From a checkpoint of a small contrastive audio-text model.
Model: encoder norm rmsnorm, encoder moe expert_choice, encoder depths [4, 4, 4], text encoder activation gelu.
Training: soap at rate 0.0034, 5600 steps.
Data: 39062 training examples, 36.7 epochs.
Rows from block 2 of the text encoder of a small contrastive audio-text model, named by matrix and row number. Rows with one number belong to one neuron. Each number is 128 + 24 x the weight over its row's rms, rounded and kept within 0 to 255. All counts start at 0. Numbers have three digits each. After the name is the row's rms in percent of the matrix's.
After each neuron's rows are labels from the 100 texts, of 14848, where the neuron reaches its highest value: "tokens" is the input token at the peak. Only what is clearly more common there than usual is listed. The data: synthesized solo parts of chorales (CocoChorales).
# fc1: MLP up (text_encoder.blocks.2.mlp.fc1.weight, 1024x256), inputs 128-255
# fc2: MLP down (text_encoder.blocks.2.mlp.fc2.weight, 256x1024, transposed), outputs 128-255

fc1.724 087:140137144136148172155121114137091174121173131153119141082153124107156166085156101143133110100104094111111108127198092145132137087121151136136130157134117149107178098126111161147122151144140136100129083121136142108116121097125120127125105132126160152126103131112136119141136146140104137167181111130146115097095140140106104124124108190068176120155115144119142108121137103155112142121094
fc2.724 087:139122119173095088147122128129123134144112095133140094139138093120146104159185141093104139147134120120126086164108158112119121080096126121117129092150124121134137162112133105127149127159134138103141125120124087176129169124148146119118117100141161174136114198138193107220127099136125115128079120092121096112103163132123142111150154095142101111124083115093137102130156143149148157133112
tokens: "c"

fc1.763 104:115106104153114143123133088102088169162161160114089117095122135106126143117094124127176133094114123157140165197086137092137131101130148174117151155083126132143101132157159130148095126142091109152123132128140127118092135117147126137113118123114165138095122155125126102118114153142184138108149125070109102148079111137113153121110129135149098156103125113131116146127106123120113105133132
fc2.763 107:089156102119096136103094144165098131103119170122143115126105140080142141145078110113134143127150118075117156161171120092110124097160096110100127126146092076158123138106120091203212120125102091131123137147144168133131082129147145118082107103106149125092160110097169102141128155169126140097121144091140138120094136110093118107138146147113138150121157141134158146107117126152092124126134
tokens: "cello"

fc1.176 101:066193110139134114137092141137104151129117134143064125120119133111123121162178145125101168150143129146102153136120102138149183116121127171132133127113158117113133117153123106192167135146115098163095096127120143158143128154142127105142118135164158100118106118090151135127103134148109141119171134147151126133125132144105102118091135139085141109127119101159146170100124141131084170192134
fc2.176 097:109145115119130125150110089127080144130128129092125142082107135129148117113147150132141170168150111105132102147149109112091149128097141156141147147126126121119107134109122130144139156142161128158131112172143091173124098113096086158101093120165183170123135133124088087152147142061109161112103106110121109126119113136134095094144137162095133117127127127138135094145121097130131107107123
tokens: "c5"; "c4"

fc1.712 094:132132135128151140134102140138114138164137134122166110162133126149155168135135165144116150186132119092148153123137150115128109170075123103163118129170104160161114164084121149059151119104133099130113104124109147127104112149130134124155133118139139099134129094161116149130119115132063128089142132132146129121085134113139154120129127143091108139113127163130111183176103123126117151134085
fc2.712 097:136123118139101129123121164120111144160124135076127133129121102130141125125099150098145112079097115149122112162151084129135158084138111136132101147170130155101131114136144148099081139122131107130116128108116140152145117175115155120114086095101128095161136122144135166101104148131145145133100171088103144140146080153133112087127105135113121123139145181165090099129102115126131152165126
tokens: "a4"; "a3"

fc1.185 105:141105152117174142149118131164115158168138102125153115131156150150116115144096112111129136147151139181155128127117160130119111115109088126126152106139166137159151112149126100116141117143120128106114110124132138123110154105155116101143141126158093110063145113095112121131136164100160108102076123174103186115160127108152163131135152128088100107125143143122105127148173095143103184181142
fc2.185 098:120129174145109154107128163109125119109143112110128136093112133091135138118161099119135085164083099101138115129135181134098114105152126157164139119075113168079157115113121149144118117152131119106120133145093133141112131132156152128129131109096167136124135124105131112135055147080119093129133075118147121095162137150119132129127171126162119127137141070128124126156138169109153090147095
tokens: "c"; "f"

fc1.695 088:097111120128111148127165149106102147146115153141119038127161128118146135140086071111209110114137134127136161166107142069139136114128130121140158150143103134102111160137147136142153118141149139118110135156177126092103124124096163166139118142121113125132118166121153147159139163120158129138074104104143118140157123143103130153118160158121124136115129146140137136086153156114183122136102
fc2.695 092:109145084119116125118116082143096179112152113138122150091151130126135128133139125128105114109110136131130145153084130113085105131171126118089132094181125156124129117158170138143094154140133063159121135128082082131136130121129115142087112121136150123086131118127140125141085157124117138096132171123132150124131166111083088132167144153146142141107136101100109097089153126111129098138158
tokens: "cello"

fc1.766 084:162165187124166132132105134154118130167135154128130133105164132183070099120134119107175124098143069148126125113143126134140166098166158143156106139181136117093138170161134130157122128139148131158128102103128137135123069118130089127136088158113110086100156178150133120113146080127135152102151136093136114111136112137134125149154149157098127089108120156138155117101122127088166135166134
fc2.766 082:085129102119116150160110121169153146115153086080110100096090116125119092117135131115108081167139147118161125126122156118137127115164081110102144112117133121117091152126079135100129125124138162163119135130118142117121150145114167151098133094115122140146120127151143141146158127115112089177106151129152136165093126126134142125104148088133120156130130121155125109118149141117117114095066
tokens: "violin"; "4"; "3"

fc1.23 079:104132127140104162146137082123118119112129175126138100131162140109171099098132170124135136094097132087138155125124146121127135105158125089121110105153143160109156093174142098133139155123128087103123087100118145136091152116164121127144089119152115103154107076137129124091162158161135152138125114126152123124134148112138122094141111121104174140160114105105141116151115153140151155151110
fc2.23 076:133117122169105098151126117104153104126129124098141142114146137118115103124136137170131139121100093148117081171103131098166150183125127159152143156134097119124109166104131132179120100149113148104145109163131163106086147109116109128089168105154112129139081133149113127133158139139084139148113119111131137139130116100124113153122129138138100117115176128132123108177131136082074127138180
tokens: "c5"

fc1.560 084:106103106105095071140144113121108187128145106103108122114115100065145165104089110145212129121137171116136138159148109108141132088145153132100142155153119105131112115131155128147132094162147093136128126140121106133121164107130138132134094097121166131184136146134187134142112115119128143112131152125066109142105124099150191126118139106115142115118152178157130145091115107138116151162135
fc2.560 075:114079152153118108084109107113092148106137137136100098116154166138133117168139123117153122107081129124118107101110130115094170130157104139125127156075143140140105148148137142128133160153140133160136149123142152108090109100108162119135086121111120111147151119120152121112112168122163126133175114087124108109117062109133152157172152167121144142077105101149162100147126113138122116119102
tokens: "cello"

fc1.200 096:116151122106110136099148136118108129135132107130121089116128125137083139133121153194138109129110139162086120108103127114132124116164076100077131132149112146116090132132115116129141166165126124110167166089131135156132105103101090123164124146142140143130112153102116134123122121143107121116121173161119171086099119134102095164167149119132136124114146106150119126111140109103167179128167
fc2.200 106:166088125139156108115123110133148105137106122080174132129132148156151109165138150096135109117169121139137089094177108137170136131136158114140158112138137138146130154133130143099115152075163153151148148115081119130146140136126102146135130143136161095135156113145108118120105103112153133178105130133141101124151132144136173141129081160117099118126147134107102139140079097170121109104110
tokens: "5"

fc1.188 114:176097140149116112148117125153161126120123120162139118152163104164147101137111099114089141092138150140082131172124150131158153112094147127102150151147127137124131173102117110103131127127150079122147064122116180133154099169121153078146152114160091156172106109115116115122152114126112134175141098090092131085116144136116124092120143140114114130111158073114133113086134101168109146156082
fc2.188 109:122147122106149092138109143076154117141137129108147123146115086161132152167147142158124101180150142127110087118125080107095155141152111104131141160147129171171119158152108104126157128133150120179144107145141137146140142150150138110133132113144122133175156116126120166103159094173141113141143162116140137121099125102157187205098157114171119125137126126143132120122065107136127139190142
tokens: "f5"

fc1.208 082:131160135134106110113131128105137116124097097110137144126188101142127140139169122125109118098096136173146117064122099143150127147115159156134102077089094148076129159131111137159160133123131112118169160125142131113172133114113171116117119124040105126155061101151101119137101178100128100128116151150177140082140137152138120151139109101077086071120104091104124103181154137165108153156139
fc2.208 083:115088141163167164137105122115102165112150126124137099157094156107123124130120173128105102129163161093117123142100122093117129101109126194163145088152123115124133102146103122125128105144127152118130163086148154100093138129147134085145132171140125098128140131134180133143133151157104155111134131070096128141100119144150140098070150161151168139103149140124130173104101136104151163128140
tokens: "violin"

fc1.253 078:133127120101177143141140134122085119156146083144098146136121114114091136108139129135129104151123161107173126128156110098083145122084168138160104162165107133195105106115111138213154152123153091135138142078119119148146122099076143137098142114147133171158166136133163094164148116136109137164146151155115119094097134160153148123129130160110142078147116143100109129101130164102110138102152
fc2.253 082:094135127129156104136144094125157131109112122154139107122191132129129110144126161149179101131093079103126137090151136124145158104124162144110122157107160106134119169127149115094174112127136176117094105105147113127154143118100157176127103133122099119148102115128120107148127095157111123141086170134159148145159118105148106107132126106108165101077152122143140135103077136172120129081171
tokens: "c4"

fc1.316 096:174124124118168140115129127127139126153148147126136138146115088128187148182137155119095110165168130124112126141112185107139107141149124154160098087113108152186136137128150127097142145101143106115124145156124157142121158092094142111147131070142122151143116125126144136126122126153132137159122120114136126122113111136135116135114171111136159116121153140113137139119116110142128191094171
fc2.316 100:120082112086113089120134097142135126072166094157100144105100139137100104143162125105125075111129107144156116138128077112159099150147156112080129134124129125126136157140115130131110134144147179167131138131125150127165160131101119109139092158117145157209146114139126145093147144135130088174112136132121147171113197134144157121099122124126098167146103140163143126091086144155112132132123
tokens: "c"; "d3"

fc1.29 077:138109099140158126099155095108107141070146140154145106153124135129115102122117092132119129125137166133138103093160150132078114183135089091143130091149087176135149144088151106137136132160085126126116093149141123128111116177119128115116144128128106107163097094167133143119178138089142094134130137161124162110120104142119108147111112145147148124119144057135157165136130078092128127158103
fc2.29 083:132118133122179114082073136107073131176119170110137175111189140126167135092132139098118120087159117137116166105110131109120090115125121095140134152141135131143091135089176141094109088134133111125148155151131143108146119147161137134084107101125118198139159119124144115157092111117109148108127115112137109148116112152164119120122130141059100121142133091136140127071153131166180141111148
tokens: "f5"; "5"

fc1.586 077:110150131121159146107068133152130150114123141125144113120153144134119137117164151111126087093104151132126124084111119128154115121137159165133154057145121187126129124112130140101159088153172157186154103136080072111084120164104118122116162146106165116138128120120118165153111105137165131173142136125131156114066150127145132142125126114070118125115174131149093154134139161110139108156120
fc2.586 073:133164159123061147078107132097162117112127130126132178107139105138147139120110100128113100104145191140098120148153150131144174105125115157074121153089128151149145166141183186141107121103167153094176136164129137116116111106140182125129094147091121077098116148155173121081154146148161154156147135131130114130121147140152106111139139132100140136149129132141148114135075148131129166101146
tokens: "violin"

fc1.420 095:119148143132122126135096133128112109188103144137121130119128077108119106134182125136119131104111143158118109152124102144092167107145150176132113109115138129168131053114154118146131158143104120134146098101131087133133153151110110167092119149165153136146117114145113128117147166164099160137115148139116140117110126112118145096142113119130138157151127113101140113111157192133149123138168
fc2.420 098:103163155110132144103152107138109180087117127153062098136150123130111131117095123185078141149139117132123146165139176127108146120130141115116130136099102116132094133094176144151146149141083114152117131163111128130156167105132057179117168105156101114104139173126190171126207102120137136139127132087120110098095143145151100111149078144127145132135123119136104112113118164127143129120168
tokens: "c4"

fc1.246 091:143137153133150119106158101111131117112135102139097137138082177132145130154138075074093183133126122146110142110129112126139136128176103117156156134145141150127148128110124113132148111104108054107103163141107158125131118081130139148173170127059132116109118138123127147101177138143160133118117146137144109133128089136134136146121094120147122107117089134108097118095144118120126120135110
fc2.246 092:122138136127131113154112117120124132130123130139133135155109150119125132121092168109147182148112114098162157140189150095126140142142160112137154155136147115151126160143112096090100134127126111093140138136155124157145137120138153125174176151078141076165140116103130120164109130105117134104083153151155147058128099117131153172132120158140161115139108129088118086087134128094147156113164
tokens: "c"; "g4"

fc1.735 112:152164092116138106123118138128166160134117115177144180147119187169122148111098147108130121163123127138101132136135144170098126099134137126122127116092155155168108105119089140101116082122124146136091140138129126103103142159140137109110085144165130153096091093136142091128154152141102088135103098136138171156123093124114105166114139142129140120124154140108143167150146109109120146127148
fc2.735 101:135149116115150116135122119135152122162069132123102109173116138120114104147117127117086092169147086096138125112134145133140118187119127105119143128131127170116126116103150137121118080114137142129156144129136174121112129107143107150116105109114143152092098129108126113162145153150110117151117143137114161135154162147148130140128116100160140124160116123149151142169104162070072194144082
tokens: "5"; "f"

fc1.298 099:150126106147129129092119099066151139099124137101101087106109124111095081102113178112132142118138171144199113151085126135157154146116117170131133157169079154142177104177094159131087117158111142116127119125148113121142193126090161126112135091107104115155120090155146127110135144140126146139108102129130120160122096132152152116132099157100107102139128165166146116104089100113143107143118
fc2.298 100:145113153131089126132098127110149142105110133182129133110137129111163119104080097105095154083162146119116134119114106104078135126086110135170160134115110152123119088119146153141092139126086120146137145103114153088125138101176128118135103092141152107088129118122141113151115162178090124145136125101109112147119112095116116144078101100112107098121161130123145122116113117099177120102130
tokens: "c5"

fc1.21 111:122135102126106115150153148101130167125140118140129122141139109097127139125123139120147164167141104132161135099133113173138132125115133151129136081127113157166154141136132126092155166127125146110112173093114104122137124142120119102112131109165103136137114110134123130100126098081136138139114095172126132124120111126120128132109091125124149128128114077095144148158086101129068167134113
fc2.21 116:115138168101144110157180136123086196129135123154107148154126087123112135154111097142129132163158127082137145148123094165144144080127126139136086164140170188170085159148118113095143116128117111121135117139110129116150150174140099157123121139145098124143087137130151169064099108138131130128120139124110134149150125102118100115136130106099100129126148138133120144139103176146104110135141
tokens: "a4"

fc1.507 099:082121176101143128129149115117094145106072068095119168094115114117174117151129127118134113126107107134126112173116189126160161135113103103131146135159070122125162131100178101114127121171117143130145144120127157110118095115129138116117140171158141071138131155103109130134147097133128096126119151151146099089140126166116115144140140108104101154130145075121126133152149127119154106102148
fc2.507 093:099104107135138143092105119150119167135106117101117125155113134133160145135151103120119139140134126125128104162117135140123110098156084139114122131084127111139146154127143143095140133149123126096060105137163131130131151168098146122100138155125136138140132098072106126177138111136154142135155097129143149152178191129123126155146112099124157131146174082133126068129151080127146130151137
tokens: "f5"

fc1.198 114:113108116125093131095152182124122144136157147130161093134072131113175154136100138127127168186128123170113104113155172120136167125124083134158097164136107104146129160113149105104102126127114075108124153153140182152117116090145113128102116135134123124149129119121114127093136097114126132117132164114153106113137109117100122122119168157102081157089120112142084127129133149145091162127114
fc2.198 119:118129103086119149112107124107120138121137096154118113136113134116164115125156132114155116137071122113134135121105151111133095141103113123180118151157127065165154153089132113101111104153102132156130147152123126111153079128120079131159143084115133116109108138143114124102079134132119135110114114132168164119136127160126120113129156176174081147133163092147128115097105124105141121131123
tokens: "f5"; "d3"

fc1.736 110:123110152132117148116118135109131131148124129150102199099154175106157107114114139139136095107104120093138096141136124095099105112108124152131125103110143102166129170125127142121151123162140096122095143117177134138145093156098132097125129175116159112137165147173129140098131112165070133151134099125129192146125102118166113122122095125158158111116148141109098115123135100066103110103173
fc2.736 099:113160124101152106128118141134150098146135127135093096095096161138123130139116175144114112111147103110123124111156129182134104150138124110153133098150167114115152140167060107153135160165108103113117138146152112150114137097097100129152129135159134089141150157154144157140141105113128147126090145141206122107169109149143115109085156100155154101170155126096126111140152103107124169096119
tokens: "trombone"

fc1.371 088:147162165134127102109174152118140152134123114191105104098130130124163131139144149150116117173119175120145109121153094159109142093117140139103092173162094132101121150106124137128111111143139127130147130133110136133127158158128160150090108134150105137153134123124115156131121143105101106152153149104146196136141095160087112176109133127085149107087077154124152123147117154120131109131155
fc2.371 085:133125137103132171158176131125093075142127143138128119115098127111123133127159071153116131117122107121159181130109122140127138123112120131119167139145104117087149122159100178132124145124126123117115123133106089173177117136142150113152143129126135132126146092101121114140174150146129168199123118154164132142143149164106124097131132112147111111113142101078116135132126122173164133133120
tokens: "a"; "a3"

fc1.732 098:144095121133110101106120096104117119159151171145107070078154183099123106131136137109164114110120131105120163158133106139106091106151124140107131111125114118103103140181130138100144135124137132136167154081180147080111101115170113144125125111126169130162117140115137134149108144159164136127123119126128091133134117146111127117173082179153118122100150103131131132127081118092158126139118
fc2.732 097:135155131133116133131104146118122182130111153103093144099177112094135142174094126138156163134126124133123127135127133125101103074115136122132178149128115099129167143193137131186145120137141084194120100131101150103106116123148081122126106095143164134089108161138163103139150171090167167100146163102104123130118155133110179114123138114120121111124111145117138116106130144152161125137136
tokens: "cello"

fc1.430 100:101148123136156088126148103134120121143162086094088157125079145114134158120123163121114125115142106125105136130119110143161134126137137120115158074095145123161154156082123105121118144107076123117133131122093109108159131152131130136163117122150122139125135098080140109134100129093128108089172122109166122170140111106131111116104173105185118140088135083172118106128129149143118179156118
fc2.430 108:140145102105132112109123141147097107162147107141166143112148158100091129087159168117130129180121146108130141113152136156133088144092127124139145108108097154190155123129138110109132087116112128101102126111104179149143150101172140149145144101112134173143168125135113161099153125127104086141102160130169132151143080125153150130155117124164121149121091136115176152111138166122158109141106
tokens: "c"; "2"; "c3"

fc1.235 110:137119162122144171124109116159125117126150099115143144175114105142170152142145156107093121140139115128135159146121144106121154113113131135160114109123131135185123175147147137092077147116145126161122110160128131088146098154144125115117140119121112114157167141094102134158156086097112171125144158109166140107116091118128177135108106146169182134097131129115128121158146127171095141127127
fc2.235 107:132148104138118104095102141140134128137080130136126145167092123129163120156122077130172142140141128080111140184081124127109129122114127127108129117135151122157128128158154157152113115142104083127139096118133161132129136091179133099144140159127085093175098134123128103146141126102126149138130173115103129104124109150165138113076111145129116109128134123076140106116098097114106083100088
tokens: "f5"; "f4"

fc1.751 091:132136140138159143112139128122105158112171129141131122093142111108130120175154126163166148123073127105131166140133161162104121105131108161128101111112127123114128141111120138098174140083129093095107179146111153115112134109109120108115155174127126133116140130090091127142130137165105121167132147107153122133148150115148144117100137102121149132117127153183123133158121089142142108128127
fc2.751 088:120153134133145161133105116140142140091122138123105103076079147079115145139102143142151157140115119097117130134174131133117113075146177167162102138116104115108116115140112126143119098087099091109126108113153089127135139113112121176153109109112171124143145118087142102118143139168109136156147120145108119136108123123129084104166135138113116136082076127162151137110099199166048078134120
tokens: "trombone"

fc1.234 089:140116109118155152130139121169146141134102135116141115161127110137111152097169104100114139109118112111129086111117148121170092122162174143101137131138142144128157103076099145159108130110129111135150073132118119130087146122141145124120145179149128141142153139147075099117205128103166136145116078122129118109124142122120059162119141122140152079138147106117149133123168134089132126135108
fc2.234 089:113164113119096114098124113111117109143155108120139143125144114146125138133094100146147070148114138118127130068125100095121122124173165138134119122135114137106104165167115098113121106110115130130093128107121075111142150101107146102165125172120172153126108135174116137084120129167142109129138113153113122099162160110109083133134127108132113113157126104138131129145102169158163137124127
tokens: "violin"

fc1.376 098:103139153124101116156135117122110131154172148106153135131123125088151097104082145123134132121100163153133135144113082122148126120180176168094150145104137097174092141163159143168139134112097133086133116162110126129101117104129143119090115129138149154129122110150137107104135156116140134093117149101094122156142153102096117133133142107141135133100148110129101145152183102132110163130134
fc2.376 097:086150157143152135129127125107125125113104148114125140100117132144093105149143099115146145175126124111141148123147133109168112131159147081134185090151156086153159123110083159146165127192125109121103146152162163107140137097168142121073100134077092132107106134132137138120144124103144142125126148096089142133112109147151112123102159119164132096108144118140159133118124139124079068163141
tokens: "cello"

fc1.142 101:144147118110131133142138114091103112113117138140103178155159116107125149180143146148111121126139142127126148116127100111117125115127144099106119104106157146096112130099100120109152158088112097099159134160138098155120110152118103120107107129168107152188134108107143128149088117087127138162120072143142102141154150121091107128132148125116129158140155104138082082170087130150134068145100
fc2.142 098:117141093098124077128129180188161176176144102104169129148088094132106190109136131092140094129149113123103122144179123138121150170122137157137144153126147108119129140123142115123129149126153148102140127178147088130129117112128147119123108129100127157104148104174096129141144103064109172123115120123144116114127118143107099165131135119120119125131103168098144169069102129124113147103144
tokens: "a4"; "d"

fc1.480 070:142113136133103135110095108121140127158179099106135117109124185101148141089166130106150158104126155166117120108139162123176140148145125115130143103163117118085100134179177109121107133108084067135139158139154095105129161148142111096102125146101124133133102109184102100101117164116169156140124152147176162150138087099115145131084111131142145099134111105109127151119112126125156127123116
fc2.480 074:163136196079144103107164147141075105109126114140081114120127104169133154119133132107117118147154119130120169135181137132132148129127076097103159141096108132119126096131064149150144133163125104153118079078145125101123130125151143168117136098106173129129112146127119106146080146129129172130166150141130141142108145154126109116164122143087117153123107132128144119109138154145117103106148
tokens: "a"

fc1.638 092:120161120150104096132055133121142099140166106175129109111112166173129116141115124118133143156103137097147125154070103090142151139185107120100124150141089128127130132167078070097145085158123128118121167099076151165076144147114131118133165103089112141106122096136115148107159120146113086165118116122081150097128128132127149127118144125094124108116082152145176136116172133106143082128157
fc2.638 088:151134145107127119098147127151166135168151125143175170129144089094111163126099127129104114153166104118105148088096135107153125157112118153100171128097153123116127104156083147127167126162088085100151109104123125113117155137103110170148145102141125114094110099096129077098136125138080099122138116182153143098155193137126143104124134135114125148127099092160126103137134126152137138120157
tokens: "c"

fc1.197 114:100114142188128158156161166136140130112121151127108094130093134131116103122121155096128041143129107108111116105125135139160117126133125127107150143125135107068091120109106120087122139164122125140059136098116109105140131107123118143123140115098097122135134143132084059142116119144163111093128113154124122077092124122144122115147118119084113103137090101145148124097110120125131122144189
fc2.197 109:090129155105154149151205163150125102134104082130136146139121138148142147105156115063120108116140074112064117104123145109141134105088136172158140155149130135132078091135102134124109141147114137100113148120152124088150097116133087107094158140123107156130144148164095150073141116117113107169134156113132090112157117115170125151107128093087171062151076163093114138089108120124118112105145
tokens: "5"

fc1.708 084:105132164111139123124155093148094127123134136098104111164162117134091110136169196147163122130185121150112147128135101112138155112148106108149152103154085102104120099074100147131120160136086158094114113119117112123145132170192157134110122127113104164136115084117150135091088141144075138133117151128096127147127124143171131126154149128098108111107118145103134086158153151130104145141132
fc2.708 085:109080107153140125131101116197081100144148143140131141148152139154162140107099109116150107110110167090167136111135133134149180087139160122118149149129155096142142109136159108127117110163152141141159150083127156150163148105133123140124117168078113103134122083148128119137132144146138113143166096129119097163116129143167128159140100143084132155106137097166129132134136108162123132117138
tokens: "5"

fc1.489 109:136124144164138145115127161106144129100148126103102128158100132153179127114150156110135158126134167137127102110084111154158137124120192177109119142076153157165117114111138101139128126122130162112094128160081170123094099138090149146164111144104165137103158146068135097117116154156172168129137126090128131148115101141155162136106086115144103137113147115139119137111112087145116127129121
fc2.489 105:131110095169103161138094115128122090133126136078108152180159180105155123118137135135137117103124075155131103118114126146090139143142109151133116124137113126142126127104109118151170107116177126131150110125125106122123087089134097116120094108144117131105115103160153140120134143136064119146101092079122137124165116081108159144153088130087137146151144104141131192122154135149131140135123
tokens: "violin"; "d"

fc1.654 079:133123126122131140127091149123136109171113151117144161121100162126133085163193175140126154139118104115104131117148136139144110110116103137140135127127143116164087147141141109120127118072138082165171134151117147102114142111140131141128112077128119169104109110149083125098145093161124147157105184125158160108151114128122126134135109119120134112115120110120124138136140100088138181110131
fc2.654 078:144106160106122097088118087129158101095139130134147108115168087107156167143101150125139091120121113130189133137132114119104086126119117169146115170122152130118096164134162108092116097137084102152168125122153157119113152142140098110127138139151134116102125141119163117115124117110112149096107121135057135115127106158152085196135106154153117148160156169141146127107114166125124169153131
tokens: "trombone"

fc1.280 086:133105116108101148118128125148111148129090123118171151148160123094110124149136119107120145179146113101127130113148165123166204119124151092136156176133119156117149142135131116175131140125127088135129066110133105133144063139153107101109125098125134154152140128131143147095153154120124126172158093141141130115135148124140119156152142172112102118144136175135127114130155172132129174154097
fc2.280 084:107126130117086071090128126105157128081099117144129143124108102149146128156075147111111117142126134156119131135123129126105146170113092150155148111135141117099146142117133127109115144142136124127145188167164144102136190074130164103105160140158128151163114082148138104153131146120121151153162136138169169128154125139101171113141143161150122070122122095100124116146118121118141113166101
tokens: "5"

fc1.71 088:131169122145140058154134131101082130169168147130093117108111116070122119080103115093125114098132107108127133179166114160098175083123136132115159141151108102146075091140146147168138131155140140148136152087149158129150145117127150136105128108137147133186150110131197094186108154174124147134160126127141101127134084136127094117116149096170163128125132135163146153108106118164098133109157
fc2.71 090:133156130110104128113126100159142141143178138134125077170193115125113109144149176134118151077103107110123109141147121148118111067121141123094174111132132098153077130196138156112124130123116144183112135134126159130113111090150146068134165138124108140085153126140145156149162166146101120156100156150111149147134151141138144154138151146155136114094129144172154160108154109127131119156126
tokens: "c5"; "c"

fc1.571 093:163111088164108100117119134125171172136149131178120124151105129151135167179110116142093054114142139126085087150129106146138119146139152110151120117142100118156104111148162149142108110133173092130106105111167131121128104132142146129149115146144131095141124141097104112138144128130118150154127123149136126106147133115091138080171178143159117134142125118161136130105079135172128137087147
fc2.571 095:120095122097121108126128141161111110155142111103156115123133124144093138121159121089143136170124120122133144137121157081170176092097140170087126124182165095125169159142082110099136180122152147150124119104116184126105126135139122128128182130114158125109145118145139104111121114153160124121147080141127179095106093086150135129160132145149141102134117060164117113126108130129142151122135
tokens: "f5"; "f4"

fc1.514 144:160140131133109157125127113117145129151104118137151116110102121131151121125159120199165151152085160107112128127138146137131127154121145163129132152133098117131106078137110147099152136113141099138118180174136151106103120165057151115144130141128119131085153137135118106120129088133114145122090119132122108144099126167114091154093170118118145110105114133141086091171119153135158126145110
fc2.514 117:124162144127138128091153151097112123136181138169113099102128091099116126142137145165131114158128127141123162092137128119106141107131154155120129152139114166130110105075150125145148127140143086109100155151122156144155102150093179167109116188152104120122175120156119155150129112109165132153106137129130150111118153142120110109083143108168121101071119095122093141109116169184107082127139
tokens: "trombone"

fc1.103 106:116140137181126121156132119129106145124154106153117140126157079083104129141129129088111104150092123067130151196142139157137107115116133115161167179135141093114122135124134123151194131125154123152111165134143140124138118132138127102120158147151167119136079133105187076118180125168122120117149091116159155100113155161113127098130144169081154101122119093098111123107120114122103119146179
fc2.103 108:123134119114118143102149153108146190122116111118122123109169090144125105143146116100127094104111098132127112159105162145135155092179124120117119130140099129125153134160136103106157186146115070112119114156122133152135109129123149074122111171088153109129105073125117152109087152150111162126110121115122111093094127111102118097124137132135130140112139069098089122154129129124133115138140
tokens: "c5"; "c4"

fc1.718 095:154122161136133111116155141146095135096147122169150145102170128122143112150156130163172143123125097095141161132143105150192095098136133121130176151149123165109081143145182105137142122142111131140118115109140077156096102130152097075114119189085146159120105171150156124122099134131114104142098083109101114132126144121143149098150120172106136146098110134110124102110143128129147165134124
fc2.718 098:118160137111076149142123129114136176154141105122109077082128142094087107107128111173159097171136098097154135154132102149135168115112137153130133154129160135117124102127126137135090084121147121140166119144159134150148139136119149078137101151124142115106148144104153070104145120134130116090150141135152107116098071092131157127126135103114135097110126165124130146120157115145118134155138
tokens: "5"

fc1.631 090:137148137146130191145134134134139109115102168112156124120162074145156163127171132117124127151123123154118095100118101122153152128151159195126119097135134114139071116115157114139152149152117123177176070101125135127124156164120160177141147136103157122144114102178100119131091108083131142152152080119088111110095097147136135134173142117141156141103129110123085082152147128138126119137093
fc2.631 089:102176145111129096178145127102157079160127147173179125120096146145112126075111141089143139075120204142075184119169138142158138115104111149146115081147129108126122077126137116147128119135120110149126124119120095111166127155154116157149136122146148148068116144134110130109086147142135110115076098147123147132140164092145139140094180104109148124100161120130132106112166169105111108141139
tokens: "violin"; "double"

fc1.28 081:101113116117121063162145119125122173093125132128128109111126109086141125091134103127166108096128063149157126122138085128128128121145116117112137141136129069130100110156154140150148165165107130122141124131185159123103110117134148112112134118140170143161116128147147139129195168177162147113162177101114082132110110120099132130172134117142175140118090118115110179148112101125137149132125
fc2.28 082:173142114135146103126118081119114171166133135141110117096123120136150089157126146093119172162114119127087094136154139141108093100111161109110117118106119156156146119107131138179129148151127117140134141102133119117145096088126125135138113119102110116128128122130177127148106109127132170138120139155112099152152107141170108163156110161123100126126171129132136107126157149121119114135127
tokens: "cello"